From a checkpoint of a small multi-label image tagger.
Model: 14.3M parameters, arch vit, norm layernorm, activation gelu, moe soft, num experts 8, patch size [4, 4], width 384.
Training: adamw at rate 0.00083, batches of 64.
Rows from block 3 of a small multi-label image tagger, named by matrix and row number. Rows with one number within an expert belong to one neuron, the router's apart. Each number is 50 + 10 x the weight over its row's rms, rounded and kept within 0 to 99. All counts start at 0. After the name is the row's rms in percent of the matrix's.
Before each expert's rows are labels from the 100 images, of 14976, where the router gives the expert most weight on average: "responds to" is what is common among them. Only what is clearly more common there than usual is listed. The data: photos of arthropod specimens (BIOSCAN-5M). In brackets: how many of the 100.
# router: slot weights (model.blocks.3.mlp.router.weight, 16x384), inputs 0-191
# up: expert up (model.blocks.3.mlp.up, 8x192x384), inputs 0-191
# down: expert down (model.blocks.3.mlp.down, 8x384x192, transposed), outputs 0-191

# expert 2
responds to: order Hymenoptera (57)
router.4 088:67 67 56 49 42 65 49 62 47 65 33 65 56 56 71 46 45 38 50 60 68 67 55 47 43 60 57 43 58 66 71 52 48 39 56 46 35 51 50 68 48 56 54 66 42 55 61 43 53 54 39 69 43 46 48 29 69 47 42 51 72 40 48 39 50 50 48 54 58 53 56 48 41 54 59 33 41 41 42 48 59 69 44 53 55 69 44 48 44 56 69 50 36 53 33 64 36 57 53 58 49 46 48 42 31 35 33 37 54 54 51 54 40 38 59 64 68 43 60 36 60 61 46 39 39 51 62 25 49 53 51 47 37 69 41 50 55 47 52 37 68 31 52 48 66 38 41 64 40 70 33 51 54 46 63 40 43 46 56 45 43 51 51 40 72 57 29 50 52 41 52 49 68 35 44 53 45 44 53 59 50 28 55 49 65 35 51 57 47 52 34 56
router.5 105:75 41 48 45 44 72 47 62 47 71 55 62 48 67 60 47 43 46 54 64 54 46 60 57 55 39 45 60 51 52 49 48 45 46 52 48 24 42 56 54 42 41 53 57 38 44 40 45 42 64 48 68 54 47 47 45 55 41 40 56 61 44 45 44 36 48 56 28 45 36 61 55 27 21 37 41 35 40 55 41 52 58 66 61 41 48 32 59 53 56 65 45 44 52 33 54 43 54 67 63 44 58 68 46 59 19 50 55 74 54 62 38 32 36 51 51 58 54 53 57 57 47 45 55 41 36 61 30 63 44 44 52 50 50 38 56 63 60 54 51 60 40 39 56 77 34 38 59 48 65 51 57 54 51 53 37 29 54 56 48 36 64 46 40 55 50 34 53 51 41 63 61 72 49 58 56 48 38 43 60 46 27 53 51 62 23 51 47 62 51 34 61
up.3 116:36 65 71 38 51 42 63 66 53 55 36 56 50 50 45 66 56 49 33 61 53 53 50 34 54 59 47 47 55 69 58 36 62 65 52 47 44 67 41 51 45 41 54 37 43 50 45 56 43 28 64 45 52 57 47 57 60 53 53 49 49 50 49 34 41 44 59 57 61 48 57 41 58 42 38 41 51 65 52 51 66 63 41 44 58 39 51 34 33 71 49 29 57 49 49 34 53 56 46 52 55 57 53 41 36 56 71 51 47 45 55 66 51 23 55 57 56 45 24 48 64 52 45 41 63 28 58 62 42 48 58 50 37 55 39 46 43 46 47 31 48 43 60 41 45 45 48 55 38 57 64 55 67 50 49 51 70 58 55 41 31 53 58 67 59 58 49 50 41 45 37 47 56 43 59 36 50 56 50 41 51 61 38 43 37 44 42 73 60 44 52 64
down.3 112:47 43 42 28 52 64 47 37 29 52 56 32 54 60 63 38 69 58 37 58 31 63 63 47 44 46 44 45 56 31 49 48 45 55 52 40 58 45 49 34 46 59 49 60 58 59 59 49 60 35 48 68 49 48 61 60 42 40 58 41 41 49 49 64 46 47 50 55 55 52 48 49 47 55 47 52 49 70 34 36 40 27 44 56 60 63 31 65 47 42 57 43 41 42 64 45 51 61 57 60 46 45 36 58 57 53 51 68 53 58 42 50 39 47 50 31 45 55 42 54 41 48 38 46 59 64 55 45 48 42 51 54 55 42 36 56 62 58 39 64 20 62 37 63 30 42 53 50 56 57 61 32 53 45 56 55 64 48 27 52 51 47 62 45 51 48 46 48 53 39 57 50 46 34 69 44 42 44 48 38 56 29 65 63 44 68 56 57 38 54 48 47
up.4 081:38 46 64 39 59 43 65 55 37 80 61 38 44 62 44 55 66 43 39 54 46 49 39 56 37 53 34 44 51 33 58 52 37 46 68 55 57 53 52 50 55 42 52 50 51 50 62 64 41 42 57 53 57 48 76 41 67 48 61 47 52 52 50 46 57 48 55 79 39 51 52 45 62 36 49 39 55 68 43 36 54 31 34 44 37 70 43 56 44 57 52 64 32 56 44 35 47 54 48 45 57 35 54 41 38 46 34 36 54 59 69 54 53 42 42 58 55 43 53 48 35 40 37 44 50 63 49 62 67 58 49 43 26 48 46 46 43 54 46 42 31 54 42 45 61 54 38 50 25 57 50 66 48 55 31 64 63 45 35 46 57 33 58 59 50 55 56 63 43 55 34 43 50 45 46 49 50 61 63 38 75 40 44 45 72 66 54 60 42 64 55 32
down.4 081:44 51 51 43 48 37 67 44 47 39 51 39 40 45 37 41 48 55 61 53 35 47 47 55 46 53 60 54 64 53 38 58 32 50 21 45 35 37 53 39 47 55 53 45 58 53 38 41 63 60 47 39 57 53 62 59 26 69 64 45 37 57 66 64 38 33 46 62 49 54 49 48 57 49 42 59 58 55 68 58 54 32 34 53 39 52 49 76 56 58 58 56 57 28 43 49 48 62 59 56 76 57 57 60 42 57 54 52 68 53 46 44 59 56 38 48 42 47 54 36 49 48 53 42 36 41 56 39 57 74 65 51 41 54 60 44 40 59 41 38 45 51 54 45 54 64 44 40 45 31 49 43 45 45 43 53 40 49 51 61 46 50 76 52 42 43 55 41 48 38 38 48 50 61 29 56 43 44 54 56 40 58 64 66 45 56 46 62 39 52 58 42
up.5 097:44 64 42 58 49 66 30 38 38 25 54 42 62 51 60 58 42 42 63 57 55 34 46 56 49 44 58 67 54 55 50 57 68 49 45 66 65 44 46 52 61 62 61 51 53 50 45 48 70 41 37 40 53 47 33 75 44 52 44 57 55 39 56 59 56 37 60 46 57 52 30 52 52 80 53 51 54 50 47 52 50 56 51 50 64 39 61 53 45 44 34 46 50 50 43 50 52 73 24 62 44 36 64 32 67 46 44 58 49 41 58 56 45 61 36 44 46 58 50 41 43 54 65 42 50 60 52 54 48 49 40 33 51 55 56 32 40 52 37 58 53 48 65 43 29 68 54 51 54 51 64 43 51 46 52 46 50 46 47 65 60 64 41 53 41 31 47 44 49 69 34 37 33 44 58 40 53 53 50 66 66 55 65 55 35 55 48 54 52 37 57 56
down.5 098:57 40 46 48 41 38 57 60 79 68 44 58 45 31 45 47 45 62 45 49 39 43 46 38 51 54 49 67 56 50 34 55 63 53 45 60 53 44 57 56 47 42 59 73 45 58 56 47 66 47 56 40 43 50 54 46 51 45 42 40 48 29 62 47 49 46 46 38 59 55 26 62 51 55 50 41 64 58 48 39 42 53 57 58 58 53 49 49 49 57 55 56 61 35 55 54 60 41 71 36 51 61 42 53 64 54 51 44 47 44 47 53 45 49 48 46 52 45 57 59 53 50 42 59 56 55 52 57 52 57 37 44 51 76 57 56 51 53 42 54 56 55 60 37 57 57 48 43 49 50 57 58 48 80 47 60 54 36 48 60 57 60 57 49 61 42 34 54 33 50 55 58 50 58 55 40 45 46 59 45 49 47 46 49 44 53 68 50 72 34 55 32

# expert 5
responds to: order Hemiptera (56); family Cicadellidae (33)
router.10 092:56 77 63 31 52 50 53 58 58 74 43 58 51 64 44 47 54 45 53 53 49 53 38 47 53 45 68 49 60 67 54 50 61 49 36 52 48 55 58 52 44 45 46 36 47 58 46 34 63 42 52 59 51 52 51 59 40 31 60 48 64 42 48 51 36 34 63 49 46 43 51 38 45 47 53 50 37 42 35 50 71 58 39 32 33 52 47 57 44 48 47 41 51 44 49 34 42 54 52 54 51 50 42 64 47 43 61 38 58 47 47 56 72 46 61 48 77 43 46 45 65 48 38 50 52 39 35 41 75 47 60 55 59 30 45 59 52 49 56 51 74 42 56 39 55 65 42 70 46 45 31 44 57 29 39 45 42 61 50 48 34 45 52 52 56 58 62 51 42 38 67 58 60 37 47 48 62 43 61 34 39 47 40 60 55 40 46 54 52 61 30 67
router.11 083:42 63 60 43 36 54 52 42 52 59 45 65 42 65 51 55 58 54 57 47 43 56 45 38 50 40 64 52 61 72 32 31 65 47 41 59 64 73 49 46 57 70 46 55 61 35 55 27 56 54 55 40 47 52 39 42 33 40 53 46 52 53 55 49 54 51 73 50 62 64 59 44 61 59 57 45 54 44 50 51 53 55 49 50 50 57 55 43 52 57 76 43 60 49 52 40 45 65 45 69 52 58 45 44 43 35 52 42 47 57 49 60 50 41 42 61 58 46 56 50 70 35 40 55 59 42 45 36 57 53 46 50 54 42 61 50 57 67 65 73 62 45 57 40 45 41 54 45 38 43 42 43 50 53 62 54 33 44 58 57 30 49 36 43 58 47 67 49 37 54 59 62 75 63 41 52 66 33 60 51 38 47 41 51 27 34 60 38 46 44 53 52
up.10 101:34 57 40 77 58 39 45 52 55 36 50 63 55 37 62 60 41 53 62 52 42 48 51 47 50 62 46 52 58 66 49 57 62 46 56 56 62 57 43 52 59 43 55 54 27 40 48 51 69 38 46 38 64 48 40 47 41 52 48 30 45 64 42 48 52 61 57 53 41 52 56 74 37 50 57 44 52 54 53 58 44 55 58 53 49 52 50 55 53 39 43 55 57 39 46 45 64 44 49 49 60 53 45 31 51 40 59 41 42 55 62 47 37 51 43 56 33 49 51 65 55 58 63 61 39 60 49 59 52 68 54 62 64 40 55 37 71 69 59 53 40 79 36 54 33 35 55 38 53 39 69 51 40 32 41 43 34 43 56 42 62 52 32 34 45 65 53 68 52 62 42 68 41 32 38 46 63 42 54 75 49 63 53 58 62 54 55 43 47 74 41 60
down.10 100:40 50 35 68 51 47 60 54 31 61 59 65 47 62 46 41 53 41 35 38 63 48 62 56 52 52 48 35 47 56 43 60 57 61 66 26 52 36 51 51 43 56 49 55 45 63 67 52 36 49 32 53 37 42 36 51 44 37 57 50 60 62 66 53 60 57 57 53 49 49 47 79 50 50 48 58 56 40 39 61 59 54 50 57 58 52 35 43 54 57 51 58 42 41 35 67 47 59 66 46 65 41 57 49 49 54 36 42 43 57 34 75 51 35 44 58 56 50 51 57 53 64 33 40 59 61 52 48 51 39 55 48 60 53 38 70 59 45 46 49 38 53 63 48 48 37 57 43 43 60 72 54 54 43 50 52 45 54 51 52 55 42 40 45 53 50 34 60 41 36 50 69 70 40 48 57 63 42 54 50 55 40 43 56 55 37 65 55 30 58 46 48
up.11 138:57 48 37 44 30 62 42 44 51 45 50 58 52 52 55 35 40 71 49 41 42 36 70 36 36 40 57 50 48 42 37 45 56 37 44 41 52 46 54 56 60 61 45 63 49 31 45 48 48 51 45 49 51 61 34 61 51 44 43 55 54 45 45 73 46 50 53 29 60 60 61 37 57 33 39 66 39 45 60 45 41 60 50 58 47 38 49 42 53 50 56 34 54 54 58 56 47 46 46 58 45 56 70 49 47 28 70 45 38 46 49 54 30 56 53 36 42 45 54 63 64 42 54 57 32 47 60 33 44 33 35 57 57 49 41 57 51 44 52 66 54 36 52 40 54 44 61 46 36 55 53 30 51 47 57 52 43 57 40 41 30 66 44 53 54 42 53 60 61 51 59 66 52 70 59 77 47 48 30 62 33 48 40 63 57 22 52 53 58 45 50 60
down.11 130:58 49 59 59 35 53 49 44 27 51 56 62 44 64 34 44 68 56 58 54 52 45 47 48 28 40 54 60 48 44 31 53 58 52 57 56 47 44 58 38 38 48 55 40 55 52 58 48 57 41 50 51 47 55 47 48 53 59 48 71 61 61 43 55 49 59 41 50 59 64 52 45 54 55 41 72 71 43 24 33 42 53 45 63 62 47 52 34 50 47 47 29 52 45 72 47 37 52 57 51 45 41 47 29 56 52 40 46 63 52 53 49 40 46 37 63 30 54 49 41 64 47 58 34 45 56 40 61 19 36 44 34 44 57 51 38 41 51 48 53 47 48 58 40 43 52 54 46 37 55 54 45 57 69 73 50 47 52 59 54 46 48 26 40 59 29 56 41 34 43 43 36 56 51 49 67 37 57 44 52 42 59 48 32 45 55 58 49 47 37 48 43
up.12 100:59 40 49 41 45 49 51 70 45 36 51 65 60 40 53 55 49 56 39 42 63 35 50 58 58 57 40 67 55 65 67 57 55 54 45 48 63 40 60 47 40 40 43 48 38 51 52 41 59 33 49 53 60 49 36 65 64 51 65 50 41 49 43 54 43 52 54 50 51 40 48 36 36 73 43 78 48 53 38 48 54 34 61 42 59 66 53 41 58 35 46 51 63 49 48 44 62 49 59 62 44 50 53 42 69 50 48 46 59 38 65 43 65 48 44 39 57 66 48 45 39 56 61 26 38 56 34 52 49 45 56 54 51 62 46 49 38 47 54 52 50 31 34 65 43 50 49 56 44 49 50 48 45 41 42 32 41 48 55 39 51 58 53 39 46 37 48 69 62 41 50 48 57 37 47 45 30 31 65 43 53 40 56 66 57 40 50 43 61 54 40 51
down.12 103:42 53 44 50 39 47 53 37 45 41 36 64 53 38 61 62 46 51 41 23 51 61 66 36 51 45 61 32 38 52 39 38 47 45 44 44 44 45 47 67 44 53 52 50 65 36 40 62 31 57 34 69 43 62 47 59 47 43 27 50 41 48 50 28 61 41 53 60 60 60 66 62 55 38 35 39 47 27 52 52 55 70 37 50 49 50 46 39 46 67 53 52 52 45 50 56 51 31 48 56 55 40 59 63 48 44 52 48 34 63 39 49 55 45 54 39 49 58 67 58 54 52 43 52 38 67 54 35 57 56 51 59 68 69 42 68 60 57 53 45 55 52 53 70 50 33 56 52 60 53 55 40 56 53 58 45 48 63 39 53 51 40 32 43 57 53 67 52 54 49 66 73 50 55 61 52 62 52 43 58 44 43 53 59 39 56 73 47 65 45 48 57

# expert 7
responds to: class Arachnida (29)
router.14 090:46 56 57 60 56 35 47 53 62 54 45 41 35 54 42 55 50 59 47 57 58 40 47 53 56 62 55 49 42 62 60 59 51 51 56 64 31 54 45 75 40 43 42 26 38 53 62 58 52 47 42 49 37 56 65 49 50 48 33 38 47 68 39 42 36 68 57 64 54 51 57 50 62 44 43 72 50 57 64 59 62 49 59 62 55 41 52 61 50 36 48 55 48 40 63 45 47 43 45 60 58 43 57 54 40 42 74 60 58 46 24 55 45 49 45 53 54 45 49 54 60 61 35 51 51 40 59 48 54 57 45 68 31 32 52 61 47 53 55 35 48 53 60 48 57 54 48 31 47 52 63 42 47 26 58 57 53 53 31 49 45 62 46 52 73 66 55 46 52 51 44 35 39 42 47 65 65 49 55 61 36 51 54 58 48 48 42 58 50 47 54 43
router.15 106:53 54 63 60 65 32 43 46 61 42 60 47 41 55 49 41 50 70 60 56 75 30 46 54 74 60 61 40 32 43 43 58 49 57 41 33 36 47 59 54 39 34 49 49 40 50 54 66 60 52 46 38 43 62 61 53 71 56 41 38 40 71 46 26 15 66 57 64 56 61 45 61 60 45 49 54 48 56 69 58 57 48 50 54 51 48 51 59 57 45 44 60 58 41 68 40 51 43 52 57 55 59 47 58 56 45 70 54 62 33 42 45 41 57 39 44 40 48 48 56 66 56 45 53 48 41 52 58 36 54 43 56 40 38 47 54 42 59 33 52 59 49 42 46 52 57 52 33 49 43 62 61 51 35 50 49 56 34 40 34 60 42 50 59 70 60 64 32 52 45 50 40 39 52 38 60 56 64 57 44 35 64 38 44 57 44 40 51 54 37 63 49
up.0 098:60 53 38 52 49 62 46 51 44 51 55 51 33 47 43 44 59 31 63 47 47 50 62 63 55 53 45 55 43 34 62 57 25 56 55 53 24 53 91 50 42 57 66 46 42 56 67 37 42 62 48 46 44 46 57 32 49 47 45 62 56 36 74 54 50 51 40 69 53 38 43 56 73 41 50 45 37 49 45 47 51 65 40 49 59 49 21 50 51 50 64 62 36 51 35 65 37 32 53 32 52 47 42 41 48 43 33 50 46 61 49 40 43 54 49 56 40 42 48 51 47 57 53 62 44 69 51 60 56 36 44 33 47 51 38 52 45 45 51 56 47 46 33 57 54 45 29 45 52 56 57 57 49 63 67 58 53 61 63 66 55 47 48 50 46 38 34 48 58 49 48 42 45 59 60 58 30 51 46 63 67 49 42 43 59 54 52 45 41 61 50 39
down.0 098:45 53 47 35 56 48 67 32 57 53 48 38 48 46 61 39 48 60 66 51 47 57 53 35 32 34 56 37 65 55 48 44 66 45 49 57 54 56 51 73 43 53 40 50 45 36 34 39 54 48 44 48 62 55 47 44 43 46 58 49 57 55 51 67 66 53 57 52 46 73 51 43 61 55 54 48 48 47 39 56 45 37 36 46 50 34 38 50 60 50 61 44 50 29 52 52 42 61 42 54 74 56 70 34 35 41 51 48 48 56 44 33 53 51 43 64 47 43 44 33 49 52 55 64 53 48 57 42 52 45 65 55 46 39 47 65 51 72 58 43 38 58 52 39 41 51 42 47 42 64 41 53 63 61 58 52 61 54 37 31 34 52 50 55 51 63 61 76 51 53 65 52 54 56 66 35 66 61 45 61 37 43 42 49 55 49 46 43 48 69 42 69
up.1 124:53 42 50 56 43 46 58 41 54 56 59 32 45 38 48 52 46 60 50 63 50 48 56 52 44 38 49 35 70 44 36 41 52 42 72 52 36 44 45 75 46 51 31 38 53 27 48 67 30 51 32 46 35 64 74 40 47 49 45 33 50 56 46 48 52 62 44 50 48 58 50 53 57 33 42 53 42 39 58 56 46 41 57 65 46 49 55 54 65 60 49 65 53 45 60 49 65 25 55 48 48 59 59 63 40 31 74 66 52 59 37 47 44 56 67 56 49 38 60 51 44 55 41 73 25 42 56 45 57 66 55 67 50 55 48 67 51 49 43 43 37 54 50 65 65 51 55 34 39 51 48 54 50 56 49 67 45 63 18 54 47 51 53 49 56 45 53 47 55 57 49 36 56 57 48 59 63 57 54 61 38 53 72 45 71 54 54 43 51 59 63 39
down.1 114:55 44 69 51 57 40 58 57 58 58 48 46 58 48 53 38 53 48 31 53 42 51 44 56 41 58 40 22 35 52 56 31 51 44 30 69 47 40 28 62 38 38 38 38 79 40 62 49 28 54 62 40 56 56 47 42 52 61 35 51 43 62 40 47 45 49 46 50 54 51 55 53 35 38 47 67 64 45 62 42 58 57 47 58 49 42 58 52 43 49 50 40 47 57 53 64 50 55 43 45 36 50 54 57 54 44 69 46 49 34 44 53 52 43 58 42 47 56 42 61 31 36 34 64 63 37 66 48 56 57 51 48 43 59 55 66 51 42 59 49 55 51 56 52 41 62 52 58 63 46 36 49 59 35 53 39 53 63 29 56 45 61 47 48 49 63 61 51 58 46 49 57 51 54 39 72 53 62 48 48 38 50 51 59 54 44 63 38 53 59 42 43
up.2 116:39 51 37 71 66 44 47 45 40 38 51 58 52 63 35 61 36 49 55 46 48 55 51 65 49 40 52 61 42 52 76 53 45 46 53 52 62 42 58 39 67 65 43 41 47 67 47 52 61 47 45 49 59 44 43 59 44 55 62 43 49 43 51 53 67 44 59 55 35 48 49 52 45 62 59 49 51 52 41 47 41 42 62 51 38 44 43 57 52 33 44 51 45 46 38 53 57 71 41 60 55 41 48 43 64 46 45 52 46 55 63 41 40 59 34 56 40 53 63 39 23 42 63 50 54 53 41 67 65 46 71 55 48 50 56 33 62 68 44 43 35 59 33 53 39 42 51 53 45 51 53 29 44 33 47 49 36 53 55 65 61 53 47 44 31 44 53 57 44 66 35 59 33 35 44 47 51 39 61 48 72 52 63 63 49 48 55 51 56 74 48 45
down.2 108:71 51 37 54 34 54 40 53 53 50 55 53 47 58 56 31 49 39 41 49 28 64 53 34 45 44 66 44 69 45 45 70 44 48 54 50 49 57 44 39 48 40 52 59 49 49 59 51 56 63 40 60 48 38 41 59 60 38 60 43 55 38 67 55 48 43 33 50 46 47 39 58 53 79 42 55 47 49 57 57 42 60 43 41 52 64 44 56 42 55 54 45 56 51 50 52 62 46 63 51 74 64 60 58 47 53 62 55 51 37 54 60 52 49 55 37 53 72 45 39 39 55 26 25 43 65 46 30 25 31 24 44 57 60 43 69 39 51 50 46 53 35 55 56 49 35 62 67 59 48 52 67 46 64 59 37 47 58 56 32 59 33 50 33 61 52 43 53 53 61 56 56 57 59 54 58 32 39 47 62 47 57 55 43 50 53 59 45 41 31 39 42

# expert 6
responds to: order Lepidoptera (55)
router.12 100:67 49 46 31 37 50 36 49 36 47 59 46 38 47 51 46 59 39 51 45 49 56 35 56 68 44 56 39 57 54 51 64 50 24 38 65 45 51 47 39 57 56 58 53 84 45 44 57 47 49 46 62 37 67 47 50 53 42 61 45 45 46 62 43 49 49 39 56 45 48 42 42 54 67 50 47 47 22 57 42 57 46 52 40 44 57 50 48 38 57 59 45 60 40 57 56 40 45 55 56 44 48 56 53 48 61 41 32 41 56 54 52 69 62 69 43 45 52 44 54 43 46 52 62 65 67 61 47 58 46 28 52 62 39 61 57 46 52 51 64 56 47 52 60 63 52 34 59 55 37 10 53 34 44 52 45 53 58 50 67 64 30 61 49 47 47 50 60 44 49 60 37 54 64 36 51 50 51 53 56 46 42 62 60 55 66 59 36 44 44 39 47
router.13 092:61 58 39 51 36 47 38 63 35 31 56 54 33 47 58 54 64 42 50 45 49 71 48 59 67 45 71 58 48 59 55 44 57 26 41 58 45 42 46 51 51 50 45 48 75 38 39 62 49 49 46 51 31 65 50 46 53 40 56 38 53 48 60 37 60 46 44 53 54 54 41 43 51 67 48 42 42 40 48 43 49 47 59 39 55 74 51 52 43 63 53 52 63 48 41 51 43 53 58 53 53 29 41 43 38 61 51 43 41 55 53 66 59 70 50 45 52 55 52 60 37 45 46 70 55 61 53 57 55 40 34 52 41 40 71 51 59 38 59 61 58 39 60 58 60 42 49 70 61 51 15 39 32 40 53 43 38 44 53 63 64 51 53 42 45 55 56 48 32 42 50 38 60 53 42 40 56 37 46 53 49 34 59 67 51 61 62 35 47 60 51 41
up.10 093:40 47 64 49 56 53 59 36 58 68 53 43 33 64 52 49 48 54 46 46 17 61 38 60 52 41 55 35 34 55 50 54 56 66 53 45 48 35 54 42 49 63 44 53 47 71 39 35 50 36 52 55 43 53 53 54 37 54 62 53 52 52 39 38 51 39 48 72 30 55 72 51 27 50 40 43 51 69 57 36 41 34 50 34 38 49 38 56 66 35 50 53 44 54 22 47 55 46 52 40 44 36 57 63 47 60 55 52 54 50 60 47 52 30 47 44 57 48 53 56 42 43 45 42 75 63 26 43 58 59 59 48 60 29 48 35 57 57 58 35 42 47 55 58 55 48 51 61 45 59 34 36 57 52 49 41 53 55 34 48 47 41 71 48 40 59 53 49 41 49 50 63 53 40 58 48 38 52 50 43 61 38 46 36 58 57 51 52 53 50 49 40
down.10 088:36 38 53 61 41 49 44 39 64 55 65 48 55 47 54 50 45 41 45 76 59 55 76 50 38 54 63 47 42 52 43 39 39 56 60 30 43 60 63 48 42 42 56 45 54 57 55 45 39 50 45 37 48 42 49 46 57 41 36 60 38 66 53 46 32 58 46 58 59 53 59 43 31 57 38 56 58 64 57 61 72 60 64 62 56 35 62 49 54 52 47 45 47 33 58 56 44 35 53 44 59 52 48 42 51 51 41 51 45 48 52 39 42 57 45 43 45 46 32 57 53 30 52 47 49 45 79 57 35 37 52 56 30 47 42 40 61 68 20 60 54 44 45 59 27 44 50 64 65 56 43 47 36 58 58 47 42 54 55 44 53 62 29 47 65 39 40 67 48 44 58 28 47 65 51 67 49 61 55 50 47 51 42 49 46 59 56 44 28 46 55 45
up.11 088:53 57 43 35 47 38 35 53 31 30 52 54 56 50 55 49 49 62 50 60 46 48 73 49 59 62 61 52 54 46 68 37 43 43 55 68 48 56 46 52 38 35 56 51 49 29 42 46 47 38 48 60 34 67 39 50 62 47 55 69 56 62 41 52 42 45 42 33 67 47 41 56 53 51 45 47 46 41 62 36 55 61 37 36 65 39 53 41 47 63 38 47 59 50 56 42 53 70 53 43 39 46 34 38 45 58 64 48 46 57 56 59 47 62 55 46 49 68 44 35 55 55 70 60 45 71 57 65 23 39 34 52 55 53 59 48 53 48 45 43 52 61 51 73 42 40 39 54 58 51 55 42 42 40 54 49 42 64 47 57 54 46 44 67 57 47 49 57 66 37 43 66 33 68 60 62 33 54 47 62 49 55 45 67 53 49 62 60 46 45 42 62
down.11 100:39 38 56 21 56 33 52 52 64 57 33 48 49 37 45 44 43 67 56 39 45 37 49 55 46 44 46 45 47 64 49 39 56 44 58 40 56 55 42 55 50 25 48 50 59 47 59 40 56 51 54 42 58 37 40 53 34 49 65 63 54 51 47 47 53 49 59 48 39 44 49 44 41 54 50 48 63 37 40 50 49 60 54 60 31 44 68 53 46 49 52 55 57 39 51 60 49 53 38 52 53 46 58 51 73 32 44 59 54 35 48 33 46 37 48 66 58 56 51 45 57 64 31 34 35 49 43 47 49 48 63 43 46 60 45 40 54 51 52 40 65 68 46 65 45 37 49 47 45 43 41 59 58 56 52 44 55 54 37 55 57 56 60 54 36 47 65 41 48 63 66 67 56 36 39 58 49 52 52 28 44 49 42 56 50 44 65 59 47 46 38 51
up.12 069:50 38 38 71 61 57 34 46 46 65 56 67 39 64 40 34 48 62 55 39 33 32 56 57 49 58 63 52 49 42 54 60 46 50 68 51 45 45 62 42 50 68 56 50 37 54 44 37 72 53 53 35 45 35 50 51 52 43 43 48 60 57 55 54 48 68 54 39 38 64 55 66 60 46 51 53 40 41 41 49 29 53 49 61 55 46 42 61 66 39 49 66 49 53 52 53 41 53 44 59 56 59 63 62 72 35 63 47 57 57 53 37 43 56 38 43 31 48 51 42 43 41 44 59 54 67 51 50 57 42 51 48 47 48 31 43 48 42 50 67 60 36 50 50 58 32 43 44 51 45 60 50 48 33 63 59 33 47 61 52 35 68 36 43 53 45 49 41 49 59 59 51 47 64 48 56 36 50 36 50 36 38 51 45 41 30 43 40 38 55 47 41
down.12 072:65 45 40 55 55 36 37 44 42 59 52 36 52 28 47 53 54 43 75 49 42 46 29 48 46 68 53 61 36 39 44 68 50 40 54 52 45 65 64 54 57 42 69 59 32 67 75 48 51 75 51 39 44 43 60 40 60 46 48 57 38 43 68 54 64 61 42 64 44 46 43 63 32 68 47 56 61 48 53 52 47 29 55 40 69 58 42 58 48 38 35 34 56 52 48 35 62 46 49 55 34 51 46 68 53 51 53 43 37 47 54 65 64 57 43 49 20 61 32 33 51 51 55 47 40 49 64 47 44 43 51 41 56 45 48 43 45 50 47 39 37 47 51 42 41 62 43 30 50 48 56 47 40 66 44 54 51 53 56 57 62 51 55 62 52 56 43 38 54 45 56 45 56 39 61 28 52 43 43 63 51 50 45 49 64 64 42 54 40 44 67 51